From a checkpoint of a small masked image model: encoder activation geglu, encoder width 128.
Rows from block 6 of the encoder, named by matrix and row number. Rows with one number belong to one neuron. Each number is 50 + 10 x the weight over its row's rms, rounded and kept within 0 to 99. All counts start at 0. After the name is the row's rms in percent of the matrix's.
# gate: MLP gate (encoder.blocks.6.mlp.gate.weight, 336x128), inputs 64-127
# fc1: MLP up (encoder.blocks.6.mlp.fc1.weight, 336x128), inputs 64-127
# fc2: MLP down (encoder.blocks.6.mlp.fc2.weight, 128x336, transposed), outputs 64-127
gate.64 097:52 53 62 60 65 50 51 46 53 37 47 64 65 59 60 35 56 46 56 47 38 32 48 66 19 45 62 56 58 40 39 43 46 71 50 64 45 52 52 43 33 54 41 55 50 48 52 46 60 68 48 65 40 45 69 44 47 53 62 36 62 56 44 43
fc1.64 092:63 59 52 53 52 61 58 49 33 36 54 52 48 65 57 45 48 50 52 59 51 45 62 53 20 57 57 68 60 63 39 55 32 42 66 71 39 49 48 42 47 55 47 59 42 56 61 47 56 55 57 49 55 43 53 42 50 60 69 29 53 40 46 42
fc2.64 069:52 51 41 42 54 51 54 60 32 68 47 37 27 31 46 35 54 51 46 53 59 67 52 51 62 41 57 48 46 45 68 61 48 32 52 33 45 55 40 67 58 49 64 52 54 46 51 61 33 33 39 54 59 58 48 48 43 51 31 72 51 48 51 69
gate.65 108:58 44 49 45 40 58 51 52 44 51 69 64 48 47 36 54 45 60 44 61 64 51 26 44 50 44 44 33 67 43 50 47 42 66 47 44 48 47 36 40 46 57 34 67 66 59 50 60 20 51 46 44 52 52 41 58 53 50 61 64 49 50 43 61
fc1.65 092:56 43 51 52 57 46 66 54 59 43 55 60 29 54 48 65 50 52 51 53 37 44 61 47 60 58 52 65 37 37 50 54 55 50 63 55 36 56 66 53 41 44 64 43 68 46 45 48 45 48 35 49 46 69 51 64 51 52 51 50 25 43 32 68
fc2.65 114:62 36 38 47 43 56 58 55 53 41 75 63 46 55 37 61 47 62 54 67 46 45 35 46 64 49 57 46 54 44 46 47 44 69 46 51 46 44 47 42 46 63 45 61 88 50 51 51 29 47 38 43 47 69 43 65 54 50 51 60 39 45 37 56
gate.66 091:29 43 56 40 50 50 72 46 52 56 45 48 60 38 48 61 46 42 28 32 49 51 57 60 53 42 62 71 56 47 51 44 51 23 53 57 45 44 52 47 47 53 72 51 62 49 48 28 40 36 58 57 55 58 48 58 49 65 47 63 55 60 54 44
fc1.66 091:67 67 37 43 53 51 49 52 36 52 65 66 43 70 64 49 58 61 46 60 42 44 39 36 46 32 70 53 53 43 44 50 37 57 44 46 54 64 52 50 46 59 39 46 41 64 43 68 46 59 56 52 56 49 53 29 53 66 54 40 48 37 46 73
fc2.66 081:42 35 48 58 61 40 57 31 53 41 51 52 59 55 41 45 40 57 19 43 35 59 46 45 44 61 61 46 43 54 40 41 34 52 50 47 64 60 46 43 61 53 30 43 52 40 53 51 63 42 41 51 40 45 51 42 55 71 48 50 52 37 45 65
gate.67 098:47 31 51 44 40 53 73 57 49 63 60 54 58 56 42 39 40 39 50 58 51 60 54 13 54 69 43 38 69 64 68 62 49 50 49 45 52 61 45 55 59 55 50 56 54 46 53 60 47 37 45 52 40 59 64 51 62 56 49 40 36 54 64 38
fc1.67 106:57 58 53 56 59 55 47 27 39 49 38 51 43 55 42 44 40 57 43 33 63 38 58 72 56 26 52 48 57 40 29 38 53 52 39 54 42 41 49 50 41 47 54 50 53 50 58 49 51 66 45 48 63 54 26 54 52 56 47 60 67 61 49 51
fc2.67 085:47 55 52 52 55 52 47 48 53 48 41 45 49 50 52 63 59 47 61 60 48 35 55 52 57 43 60 43 41 57 72 45 46 39 67 65 67 49 66 31 41 65 23 33 60 50 39 27 42 38 50 56 44 53 54 53 38 34 63 61 43 38 66 50
gate.68 108:49 55 37 37 52 51 49 55 56 73 34 46 26 64 56 43 58 64 65 35 45 44 58 31 48 43 50 47 76 42 37 74 62 53 59 57 40 45 59 49 61 45 51 47 43 41 37 44 37 44 54 46 37 43 48 48 33 66 63 57 57 53 50 51
fc1.68 096:51 43 28 36 60 51 51 56 45 62 46 51 24 62 65 44 50 54 57 33 43 46 74 38 51 65 59 52 77 39 36 54 62 39 47 52 22 43 54 55 64 47 48 62 53 52 36 50 57 58 50 48 55 36 34 44 33 60 59 65 43 64 56 62
fc2.68 087:81 52 58 61 47 70 38 40 54 39 34 49 54 74 60 42 49 66 43 39 47 55 64 55 55 56 53 47 36 59 47 57 39 58 61 53 49 65 57 46 36 58 70 44 68 52 37 43 64 41 50 40 48 34 34 40 50 58 52 53 56 48 62 62
gate.69 104:38 55 38 49 55 36 30 53 46 54 61 58 55 54 43 45 41 51 58 55 48 38 59 59 59 39 46 74 27 69 62 43 63 61 49 51 44 44 48 51 47 36 51 50 54 56 57 46 33 53 45 71 62 74 50 57 47 64 52 43 48 43 57 59
fc1.69 109:52 49 54 63 53 62 52 45 38 54 41 55 40 51 57 38 57 67 43 37 56 50 51 48 41 65 43 28 68 38 42 48 48 32 54 65 57 66 46 46 41 67 55 46 39 52 40 46 45 55 47 22 46 53 40 35 43 48 37 64 58 54 43 39
fc2.69 121:37 52 39 60 50 35 35 51 39 53 68 43 61 51 47 42 52 54 51 48 49 45 59 56 50 37 40 60 47 62 70 42 51 45 51 58 56 57 46 46 45 45 53 50 60 56 52 42 36 70 55 72 81 68 53 59 39 42 61 40 53 40 49 71
gate.70 096:39 59 40 49 37 61 47 62 43 40 49 49 48 40 52 41 53 40 47 29 38 36 47 42 53 44 51 55 44 54 45 45 42 41 62 57 50 38 48 51 58 57 53 39 32 54 57 48 65 70 49 70 42 65 52 56 57 43 54 47 34 61 62 52
fc1.70 089:57 62 54 46 58 58 50 43 43 37 59 47 53 60 57 51 60 39 71 47 50 27 50 56 32 42 55 57 58 44 53 42 48 53 60 47 63 46 43 47 38 49 47 50 74 40 60 63 54 60 65 60 42 40 39 49 47 51 49 51 59 52 46 61
fc2.70 075:48 50 40 50 66 69 65 50 37 42 49 57 63 32 47 45 52 44 39 48 50 36 53 47 55 47 62 62 39 40 41 46 54 25 41 42 54 46 49 52 56 59 52 57 59 43 55 27 53 66 50 56 68 47 56 37 47 46 60 54 56 52 73 51
gate.71 103:51 51 42 51 52 23 52 48 38 49 63 52 59 57 54 55 51 34 49 46 54 38 43 43 59 56 36 48 48 61 68 51 63 37 50 43 51 29 52 54 49 57 71 65 56 36 38 38 41 41 40 47 33 53 53 49 47 39 61 43 55 53 48 52
fc1.71 097:35 58 54 53 37 45 32 61 31 49 57 39 49 57 42 62 54 56 49 39 62 61 66 48 61 51 55 54 42 48 31 59 53 36 70 50 44 51 51 70 61 64 53 56 51 39 32 52 37 43 45 47 44 45 55 40 57 46 47 46 43 44 50 75
fc2.71 096:50 41 34 43 52 53 61 67 72 61 47 62 56 42 44 51 33 48 55 59 45 56 57 66 51 40 39 41 31 60 66 48 54 30 36 61 50 49 42 43 56 55 45 61 46 59 45 46 54 63 49 54 55 58 57 58 38 64 43 40 50 49 42 22
gate.72 096:53 43 49 52 55 46 56 36 50 41 43 61 49 55 26 41 59 59 37 50 60 38 39 61 53 56 63 54 41 49 35 30 47 48 52 64 39 49 45 49 55 57 57 46 43 35 68 49 46 32 43 39 47 33 44 53 50 61 42 46 43 47 60 60
fc1.72 089:46 57 46 55 53 47 47 66 55 59 57 42 46 53 78 62 37 35 61 55 32 65 58 50 52 42 53 45 51 57 59 74 46 54 36 52 56 49 36 44 53 52 34 51 61 62 32 49 42 59 56 47 47 60 54 35 51 48 55 43 62 59 42 38
fc2.72 093:52 61 31 42 48 56 52 50 44 52 55 50 63 54 48 55 52 56 40 53 59 40 60 41 46 68 36 53 67 54 45 43 53 50 39 49 47 47 45 45 53 31 63 49 48 50 45 56 31 63 68 53 54 33 36 64 48 39 32 65 27 43 67 68
gate.73 101:33 47 49 36 47 51 68 70 41 39 52 71 41 40 54 38 49 54 53 59 54 28 38 53 70 67 51 45 58 45 42 42 44 62 49 62 54 66 33 57 56 60 32 46 60 44 52 43 62 35 52 47 47 35 32 65 53 53 35 47 58 66 65 43
fc1.73 088:28 50 55 31 45 36 58 62 45 46 57 66 45 56 53 50 42 56 42 48 56 51 29 39 57 70 36 36 46 52 58 52 51 56 58 55 43 67 39 46 59 58 49 49 70 53 52 46 53 42 51 59 57 43 38 53 64 61 48 47 53 60 49 50
fc2.73 098:54 51 48 71 48 56 47 39 47 59 47 28 57 51 36 52 50 55 49 60 55 73 67 43 26 28 61 72 52 46 64 55 50 55 43 58 47 41 58 31 41 54 58 46 51 40 46 46 37 65 58 47 53 56 71 46 42 48 64 53 52 52 45 52
gate.74 100:44 72 53 57 52 44 45 61 60 58 52 43 49 62 57 53 62 45 68 39 29 61 48 45 59 36 44 46 54 52 49 49 41 40 52 43 42 58 53 48 53 42 36 39 70 51 32 60 64 50 69 65 49 40 57 48 53 58 37 49 47 56 51 50
fc1.74 126:39 49 51 51 47 63 49 55 46 47 33 62 44 31 42 38 54 65 40 62 59 47 45 55 34 50 60 53 57 48 54 58 57 43 51 38 63 39 36 44 64 75 50 33 39 35 57 38 48 45 47 51 45 63 32 41 69 30 53 53 55 62 70 55
fc2.74 068:41 49 52 53 51 58 46 59 50 46 36 67 43 31 44 42 46 71 35 58 52 52 52 69 36 46 69 45 51 55 45 59 61 45 53 39 62 44 34 44 56 73 47 38 38 40 66 38 40 38 47 57 51 56 44 38 66 36 54 50 56 52 67 49
gate.75 098:57 57 63 48 51 52 40 47 60 41 60 61 39 49 40 53 43 56 65 30 56 51 66 48 48 47 49 37 63 41 52 47 44 28 45 59 47 51 51 39 59 52 43 52 41 45 58 61 57 51 44 53 55 51 45 48 51 52 41 54 52 32 46 46
fc1.75 097:72 54 62 49 47 38 39 51 66 34 61 63 48 54 33 54 32 53 68 36 51 51 60 43 66 55 50 51 49 50 45 58 45 41 49 71 45 52 47 52 60 40 44 58 56 51 64 53 69 55 43 47 60 47 50 46 34 49 38 47 62 46 66 51
fc2.75 073:37 51 50 52 47 48 57 67 58 29 41 53 61 51 49 42 59 57 61 60 77 50 39 59 49 29 60 55 47 56 43 61 58 71 55 52 45 44 45 53 45 52 62 30 43 39 41 50 32 37 57 33 72 53 65 63 61 58 44 27 45 51 33 36
gate.76 088:42 50 51 51 33 51 62 51 60 55 48 59 61 39 63 32 51 50 34 60 59 57 57 69 58 50 46 29 47 48 70 36 49 57 41 45 52 58 49 34 53 50 39 64 56 57 51 69 68 51 53 46 50 45 44 53 60 50 51 55 51 65 35 28
fc1.76 120:58 54 45 55 34 34 54 59 35 57 49 55 62 39 54 43 56 46 59 55 39 40 43 58 41 49 61 58 60 32 62 37 50 55 52 44 48 60 53 53 53 62 55 61 25 71 39 43 69 35 51 58 54 45 58 40 36 54 23 52 38 57 50 51
fc2.76 101:54 59 43 58 33 24 49 53 33 57 42 53 63 43 56 50 56 44 52 57 39 47 39 59 45 47 57 69 52 29 59 43 45 54 47 48 46 53 58 50 49 63 57 63 32 73 38 41 69 35 50 54 42 46 54 44 35 47 29 48 47 61 38 63
gate.77 105:38 43 45 50 62 55 37 30 54 25 52 49 59 48 55 61 55 71 40 39 51 41 68 48 56 30 59 35 62 67 58 48 49 40 53 65 48 47 53 59 53 52 46 56 56 39 52 55 34 44 59 41 24 42 43 54 63 65 50 55 48 52 42 37
fc1.77 095:44 50 53 72 56 53 55 44 51 49 53 43 38 43 39 60 51 36 60 60 51 52 35 68 51 57 42 33 54 57 44 44 58 58 47 45 56 62 58 63 45 38 33 43 35 58 42 48 50 21 64 51 75 46 63 55 49 51 28 46 61 38 65 72
fc2.77 086:64 44 62 47 44 66 53 45 47 57 76 50 49 58 49 53 40 36 54 43 37 51 47 42 56 40 37 49 80 41 55 68 39 43 53 48 25 47 37 59 72 50 46 41 66 55 49 63 36 57 44 53 54 47 30 56 51 62 65 57 52 49 37 48
gate.78 067:51 50 57 46 42 59 59 55 60 57 64 71 42 40 46 41 48 38 52 56 53 53 60 64 47 61 68 48 53 59 53 51 46 55 53 56 48 52 61 74 56 55 39 56 41 68 36 52 52 55 37 44 56 44 48 48 48 58 61 57 58 39 54 42
fc1.78 059:36 55 46 54 49 46 47 51 43 44 43 46 58 49 44 69 53 58 47 36 56 58 30 35 56 46 42 53 47 38 59 56 56 45 53 46 41 54 49 31 49 52 59 56 54 29 64 40 47 46 57 49 48 57 56 57 47 42 36 43 43 64 48 54
fc2.78 135:44 44 54 55 51 48 44 54 60 55 54 48 50 35 51 46 50 38 51 44 50 41 45 67 47 72 48 21 43 47 57 44 39 47 48 55 61 45 63 68 53 56 46 52 40 56 41 68 52 61 40 47 52 40 49 54 43 61 60 56 50 62 56 56
gate.79 097:61 57 74 38 48 74 36 64 55 44 41 54 53 49 50 65 58 61 55 39 45 49 42 49 37 38 68 48 40 43 44 38 35 48 57 70 53 42 43 53 46 48 52 73 57 33 66 60 61 61 57 46 35 53 53 42 65 62 47 53 59 51 41 43
fc1.79 126:51 44 50 41 57 43 61 48 46 58 77 30 41 44 55 56 62 34 51 43 50 46 62 54 36 58 42 52 58 53 55 59 66 69 60 45 39 41 41 52 41 36 46 41 43 65 57 62 42 58 36 61 38 42 60 51 63 31 58 58 37 33 53 44
fc2.79 089:44 38 57 48 43 45 55 41 51 54 72 37 47 45 52 59 66 33 48 46 69 43 69 33 30 62 45 51 57 42 50 57 56 68 53 50 36 45 42 52 43 34 36 54 51 58 47 61 43 62 35 64 38 43 58 45 49 35 63 61 35 48 45 44