A small masked image model, trained from scratch.
Model: 32-pixel images, decoder layers 3.
Training: normuon at rate 0.0017, 19800 steps, batches of 128.
Data: trained on regions of photos with short descriptions (Visual Genome), 203450 training examples, 12.5 epochs.
Rows from block 2 of the encoder of a small masked image model, named by matrix and row number. Rows with one number belong to one neuron. Each number is 500 + 50 x the weight over its row's rms, rounded and kept within 0 to 999. All counts start at 0. Numbers have three digits each.
After each neuron's rows are labels from the 100 images, of 14976, where the neuron reaches its largest size: "colour at peak" is the nearest of a few named colours to the mean colour under the peak. Only what is clearly more common there than usual is listed. The data: regions of photos with short descriptions (Visual Genome). In brackets: how many of the 100.
# gate: MLP gate (encoder.blocks.2.mlp.gate.weight, 336x128), inputs 0-63
# fc1: MLP up (encoder.blocks.2.mlp.fc1.weight, 336x128), inputs 0-63
# fc2: MLP down (encoder.blocks.2.mlp.fc2.weight, 128x336, transposed), outputs 0-63

gate.10:583479471501456470535532442464461461495569470472509442530622535506617558513474494441476552580467472507557580531514554446497370581546509425432536512533491466549591502506490545485470528577605521
fc1.10:491571498506458590441620479443473567474470590531518443515378516578559462513512529483516429492473490497505467490460449562449519424494431560475512454470463582493483507539510553489476551566491435
fc2.10:600470500551498572571496374551457532521547536548475548451500591539486466478550444422510462458517436493488522457492515476438509510446410429527506496494452553579458529497402549467511579554411459
colour at peak: pink (28)

gate.25:409571458529622500516601608543585443500468504483544568465461481476477488512526428475506502533579522492483459476453412430471496531606597424509585519515541498502563476550525536508543514506508462
fc1.25:522491509523594571533554527489564561456473547388523524474496509519524479520492419577469492436542441479408511473541375397488582484513583515496594464483536543478435529508522514586541552497452430
fc2.25:532501406486436482458457390477464458541584560487569523455496554419486518462394580490601439492510474481596582585516555474488426476628543492452430479497471523407501451508436465491506504484503610
colour at peak: grey (62)

gate.271:556546472587474448482557455532506515595422524541520521467594416570492467390461596514435491532499578530437484571472509530521454558441499563476481553456525493522440516499425576490527471572504458
fc1.271:487506540464489564472516536511455510435576388430580500459412481484514494560548380497549496512470500525589477421488528475447513496490406469537491524439500539502528577568466521459481518422419534
fc2.271:457467456539521439512450511477512573479500596509503461490515549491596471545607451495560547508487484586497536562426571526451485490397512535455584476470473564465466536361532560525555441465535521
colour at peak: white (28); pink (28)

gate.105:453548578491512563519444441499394503545395390577497518440565550487523514456448506482537533439406548552531516503539472515493418427412393449475477533447485489466452478554536554530465418534522513
fc1.105:446500546689522527435441512488581489546509477561502428546476489513490477461488651471585544483514462612492548467447582522541504408494416536588473599472468515490461491478556559466479463393578492
fc2.105:552566479482523513457590466475523452466552430492590492515464437450509434534383541554564560557554445496508564525523517535519510427507545445518450576469497371520558612481513544483471526540482585
colour at peak: black (39)

gate.209:474428454505528582432471516448526545385521456472568383495516458535524549542459477527541522410521459542470519478495542517541511495477470480493448579541532464473551407454407548455454490438540512
fc1.209:552409458534437429427570539499555590478517624494489475383524505483491519488469519476446518588532513501445535498504503525508587540477405523500378512479512527485532480458481480476573553550472522
fc2.209:502582522601512565472455516470565594495521552474526480430503472421495452523467469499511435477571496453512583425518484500488444494457571501492497467457488473566460406528391497514490612443494587
colour at peak: blue (28)

gate.7:445401520508491503613440434577557466486557462432483423450495481498525543494470463546457493480536566484468553470501472466508543508556495496553524441490424474406544514595382507488463523623397468
fc1.7:409531460543545475472543478475518558448548461491475519514427579481524530491531541535498498475553490564411450586425510519479470495495532523541473472588530505572466421398501558471476586443547685
fc2.7:427499457480529527503515561532463504469522565434505511523546504456515537502475552481565498529559495513451350489566446468498460477511543524589415560486522473425512542580430471488441462486515465
colour at peak: white (38)

gate.324:537514508544439555585446474330495530506461439583521515486542505577533486450361594497498387543542526542435556502550524483503512493468407527573485509521402436546482572545496440549488498464471520
fc1.324:471527507582453556522549482384541553492485548487553400431453469568479458490446645542430548556509511533517583484481522452514464421464480536508457422513417390546474516408548451516457501486506546
fc2.324:445510538485544486457608525410641426493482375439440468412463457535506512585503409511495436531601430496552607461481479414476521544596440448464504645557473458491479517522540533485575517502511469
colour at peak: black (30)

gate.240:514501502464469576514521489485518460526567597510486373508489573454473516399475474421528461459489498486463495575513505487472596495528539504556494593552459500466577448532509590497469486541473537
fc1.240:482481487530498555481533499521519592469468433525462504403524506522549516532496438552471517514519519480390490476581517573581438447484483496501493468525543450513549537483500357580525534529553470
fc2.240:459485511441480548513529512555465549550461539487526379494482518484445481400473460412432479487481554510419524416494488464493432424503614463557520571517525566482543481450490621502530516590474523
colour at peak: grey (66)

gate.274:538499501515494525472483465523528473458452526487397607501456536477618487492487606541554498495498492551491471507549460537476548592468473545431580522468488486504367390562601430549450609461476525
fc1.274:471492482439482468539488538515480551460615484520559464448514454472509626432515438442492447470588482476493508385427578548444434430615579473527470404560539499461522493439462538548522491586526526
fc2.274:558453442573445503508505614510566529461549499520477449460490446396590523586585496392440503492527572521485520417445430561537454487469572520519562484446424512448484585532516498554412603544560546
colour at peak: brown (61)

gate.85:484546487556516573451490543539457514551477500523480459532545392562499535511498448438487501528554546561474536593477386540492530525416382436437535525540454549470395362536553488461473460525591577
fc1.85:461608499486499641473395514510398420536370518568508478483481533453501476507585506464483459516518423506531447561501526507497508448533495457507547537557515459492366397521496534515585559537564537
fc2.85:581481454480498400526557534475510384507558493464493573532496407524568421491496521469426475451469636493584520525446541576464520537460521498478537508435456493571540457512567370485433442498498468
colour at peak: black (59)

gate.251:473421443535496529526457459434512518524450526542516527586515457499517599452468488488467495495486434489459516503444451512623582549566453452568523551403550492519491564461496452553542532604398455
fc1.251:499628529529498441410500548482500489584474513523613455521382508519482489495499453468478505525464492505534443469496547462381520553498552483585492542595490527495514475583547468457467556507509540
fc2.251:423477480544529542465496471526516574521510473556497462567508454572557517590502471455455502530556465486433474516462443486466568507557557445585411608486491554495480481562469389472506540618431511
colour at peak: white (42)

gate.1:470496497495522483483493517600558553466528475460511625418514489524497473448408533573589567606554510458543464596479489453601524479566472494418440470548519441490555424501521524482439538493476477
fc1.1:528425518534516446545469530449522454506548523572569389549525457495457463474560426497421458502533432491445529404514470469502573564414546497510492511476459561568496507488458490457453498437443586
fc2.1:516455595592505491463408385471510585474607426519520496535611450435474489492446552489521559514464397518404477439478545558470452484515478507475460530507533469521459584488386416469431554466443525
colour at peak: pink (31)

gate.230:549522537576573500503544506469563562484474484532576484482494563477480447585413588459519505450533395619524546523591498501542539443488546527550493436523556404537506519465572522403497428520493447
fc1.230:531467497576546491484528546512520560555530531452509567493474562405529444529462623452522521477453476583465474560521541442562475437425456509555460474478508409470527481478513500408482585533485462
fc2.230:502509473453435482475491440438533456535500424503495460419475446479483594512496428553440505467507486490555566471529409468423526550602504439546499609556375567494480473487471524548552569509471524
colour at peak: pink (34)

gate.181:513507498398511501511506550599520509445508472597523557554549489444541550494442540529522480489532499512397440566439451415510470508507469536420522460484553397438580477523559500554529583540504517
fc1.181:464510481446450495569609566457585491407514514624451546570590547498492544532513597496496506493505430452466521587580513528449527587507492558391471493417468537514452464513576426526499565512509509
fc2.181:549598520540549477486463477547508450482524420544551557425506627463455622502478519493418475551542452525551575445515444485556497390531480474568497491526512547490528510466585561496509469480512550
colour at peak: pink (25)

gate.228:535502489461557526505472510601614532587551514517459526565527556476497471478575470495493514559487435476466423549452523524483448448530460587516553545581486555525536564558461474452430540498419501
fc1.228:508559475481404524518533548474521491548451496505526543485512441579525527489529546464658466408563561519478543403475396524533499496543603473430486438384448487513509451523496444509444550580506498
fc2.228:451548508509535463535608557529518498517448538508504497546545430508444510592455510449573572520497513448435448552417492478448574431538418508524622517519578545467555623504519549435465439522466460
colour at peak: pink (28)

gate.193:566444506495508507505519553527572515477600463440498462468534474479556485489568456453433504405478531485504571535475497501549428567525518528529425443526422618502618517459513523449424410527466478
fc1.193:553413502470508522605497580498553477523509438456504494468500562446592453445544493459494463454481500479516524522579454515519409539550518489477439493509439601540586573436486482510556379557509471
fc2.193:487534560495497475479612451506601430581526488434479541489607438473508524540481494522411595497493430505496497537457532489491469476513462485497605485554454525490495417426495446396500468490486546
colour at peak: pink (49)

gate.323:549535479454456531538467558495520496561531580547470468462454576503513488423462520593434591456500497528473513520551487508438425455474564541457488506479583534518575495451480563444369517453494474
fc1.323:511455507547603458397483463493448512479450509391477491531552384492474452538563446495506431488464533477556482600511520419557523524535492489558504482605477500512534556577485522447527505534498476
fc2.323:494551544437411483495621559573483468525581405505482568490452548481545445490526496540430537460532518528464504478519553503394532510552484591562467529503484431577548465517451561520451476451419523
colour at peak: pink (36)

gate.145:539436482494539544470418541503424470467523525505473439401470511532443579477532504467454562456509456499583522456454524453470506495462463514481489431550475610535495481524456503543459436496503444
fc1.145:522564387444440567591544457547537479503416488492591567524592400479606530442485491456568457537535533467446462483524458531512472494542523482428572578457491412457562604501546482500561530487505508
fc2.145:504570451548587522477536578484426452499555497501434391529456576432465524456544472544453483529479511594489531552509509505550555478464465465467528459459521593567498540417425558497438393454478500
colour at peak: pink (45); white (35)

gate.44:569492437508510515468524517569448552523652543529494543392466428440529529443520468488500592432548614532473439526492423486508447481544523439548551450463496417526394543515441568414484603501477536
fc1.44:478469490510560486512541529610404555522686467525583575415529416469531537472496423492500555434522578494428437469431448457478458494591487491533494447493467446453451622506479582434519515472515611
fc2.44:431543565456536509551546508475484453542327483422520411444465542490476438490481397559522446505495492441521517498620552529511467516568474488460533528497544495521619535445463384576577396473427480
colour at peak: pink (26)

gate.248:437467400500561564467577439536525520535549500554496486464446594459547506509460465440437561525546537501468554512490518515492488484517582533503433538543459437503505615470430490506526393506461477
fc1.248:555535509489462413479471614429418534495497514419453536576538437557545496516534536601473414484450437511554472524572420482603574478506490509483581525455517583503491415505492549532550545465542475
fc2.248:504487402468508446540557431499460531423478556544542515430493560489512513532404463407483590532509571518484509495449610502416504485480513634443436469498383411467477647440509546554533433504512528
colour at peak: grey (65)

gate.143:487521369578511510447449460474452552493489489487435436502513440538416528469500516433461516510456500435528470515482488405561522448543459469482500491572563539515570573531501416558568525495449594
fc1.143:517532535493505492433543525563442507528613513447542463489486490508505460537454428646520520493518523555466602470527505565398503483523518525468535480452491480474640360429560444480455494604472455
fc2.143:489503510460429430472457487500464531410456502467501563480495471500508469473549480380528478413471558523538489520525540481527474505476466519562365458590549574457570517417416525563478530457456494
colour at peak: green (60)

gate.135:586469460490588512435464551537513475420556590420513495512530521566588540461490471552454517525510399457429552490567567446539562529559442532553481506403499439570445474442465570508500592463418396
fc1.135:496548561572451465550459463519498476584521499562464480632454574375536506601528554463475464533535474478506467515418475452511537449479547581422561554485456412478513501493583503551530502507505597
fc2.135:618410471489521497468422543540486465417393537532450606501453489485490554484466401502589555433461483568475559503543522511525482460498517464542461428462564587510461445474521438465525485592403406
colour at peak: pink (32)

gate.40:543470461497431598576535489486450482512498523477486501419548415438481572568547581506486506518511471599448470586420529460537439528515520471515648566517401481575458451454549511437467604427412555
fc1.40:482506557586476565475495525546630531548555472492468459432491441462545559405490548551498436467474496573466525474499545450627456462486482506525537472484466434550510530470508461524560467445487497
fc2.40:431566475567548583529508451490509480565606469452585366474508459442537528459538454494556544473531511509571442477440516455466477479496435487603519484542497445508510549518470449520567490540531438
colour at peak: black (47)

gate.203:541559539595472492486506464457529460570480442594530471422553391579497469482471557474535504454565587507603490534459423450532434394453568514517482530505400562571524399551458511607504521514551471
fc1.203:470549568517496462500527570478423464476521558428499518592438551494465537568510368477587508549489525563500553415450540567501543547491593544447486439536531536475581528426484489460516463491426549
fc2.203:550472550492492474526472517455520638561412507559403518504634500500512505456537504470480450476515547530432436621518587494436512507474526497495391528463478525478542464496487521521493453541548408
colour at peak: white (29)

gate.65:490529573513403494468530429546475562553436564438526501590476530514479494443472527471544442558438519600430498498450468604528521577452531507501584542518498413416508403520553469470465500500496582
fc1.65:516434418473503499471445505530487455525499422530487551474549589474570554550646532531480552471602480429532545458574517432440391531537546466471428468512509557506412539509485491533477374461516516
fc2.65:420475540591472389479506539528428578580501591545438525568524537511459435470580552538432505445485558595472534487422512507475514523514560463463515553472439508538488441546543448543477494528489529
colour at peak: brown (83)

gate.303:483527570474586527428479529416470526547460549463580466535432558504552489565465532503445509481459456528569578482508580478415460482583560561509486466444504622457435395537516457464469497591543552
fc1.303:485508458549476469545464474515533540471490436471484535515500439513557481497587512446591505475479524501440421541471574527566542552397462562471570484512481428573455588485478525529523470461516457
fc2.303:469478527501525552482506521448493524407453554539461562496493501593429393466522504442526502461431492523488505502531529537476534500431633480501367423521501503528567515558542513520463384514495594
colour at peak: black (35)

gate.30:466474527490529506482530479482485545445430491504428531576537478489548494499459475533557525465424601454451530501543564526478471497426464588434459520497579419425484368525458406495433530505484529
fc1.30:528493423540520489481411509475500445534612436469487484480449470532442532497508469546392478486527413528588518518492477418523553441608515456566554413492487504546551520524522574410584543526600455
fc2.30:408490527469447491532548507577466552513395533645438522497601472519468433514471466510532504473434515462442496487538515525414489504428461476520410392425548477455447532552430559479535459529534466
colour at peak: black (53)

gate.297:489460573516496449471455558488557548553450477493437501453492478417458502518482522560566548524538517478432492595525475591435526570520529591531402528464538429426444447503495431496435471565555534
fc1.297:557507499522566472439571533517509455506555552403527394546572535497446476514513490482514451501401496549520533498443577496591473520513438517470560567550503501557500515423478594489446490394481551
fc2.297:441432530507536544506528596480484525507436401588499606474460422435407498433473472530502523488477480450435473569473511579448453506525464563555427540440436380455505545491559439570530567524519470
colour at peak: blue (54)

gate.56:418562575556466487592512508450450419513585548484476574448461494485510567479495488513537555563519535502539475406486476438499489534460416522518470475407494511455463474625457511522466483427531545
fc1.56:472502528485486469604444499410512493481542559515512475414488480480458563453559489412486473560528531519562494440428453386433472529517511482568455439474488523438527484598436484562502451535535553
fc2.56:495473572538451429436472474510507521517536473519509500562537571540440449618497551517422540407475531454477571542586495507503483437386516469463427514576413489505510479490462510484546412541466433
colour at peak: grey (73)

gate.291:558568410505490560560474507531527443554486476476525485486507523479540481519449398475542488549538524511449469493336513488483427608387511512527577473465562476546469492508657520513565486524481466
fc1.291:487442558556504374561492490413395533448473547505464441481442450379547519493461586480565534475427550459578509463591469551528497480546521462438434525533507579404531473505435536469449492564531571
fc2.291:428427482547452467448517477426591446397543469523423546528459452538563420552603492464508467464548568512441442608533557486490451471476476479514447569572504530557570491412472489537502513530546544
colour at peak: pink (30)

gate.42:384463415458541556455456488513437527499599417584524553572517487432461584505558526505474466520492504519412459436390531522558533384516492496461475397473475498476418466489503488490510510528458527
fc1.42:566498525474528484525533534511560422473435541407503535466437459523427432483464528509587590438518526489566536528522450509488448527453525486571526543483549532498645454493440510540437432413468472
fc2.42:403437458580423525482436461488530621443515571553377580594579459485568455526546486468487555494530570597467512434451519556545455522406488504471525492449498513391398480501496536536449497537501433
colour at peak: brown (65)

gate.162:530487455529536521529606461514483537477536441436503566567479453517464598447549402545408492447481392573480505467433472406523585547466519558556459577581508534509447554503490459564468497538433458
fc1.162:471499489486528525571465462519581595458414473525499567467518499532539498512510490457445471462554431487522498447385465517577604489568599516521438554489498472496474498528541478556553568542418444
fc2.162:604524550463561462475464479489529495604546572539574449543515556498488485493473524452639479485581518422561469448561503503569514460531501446448445434490508427461548423512455425498572484503565532
colour at peak: pink (30); white (29)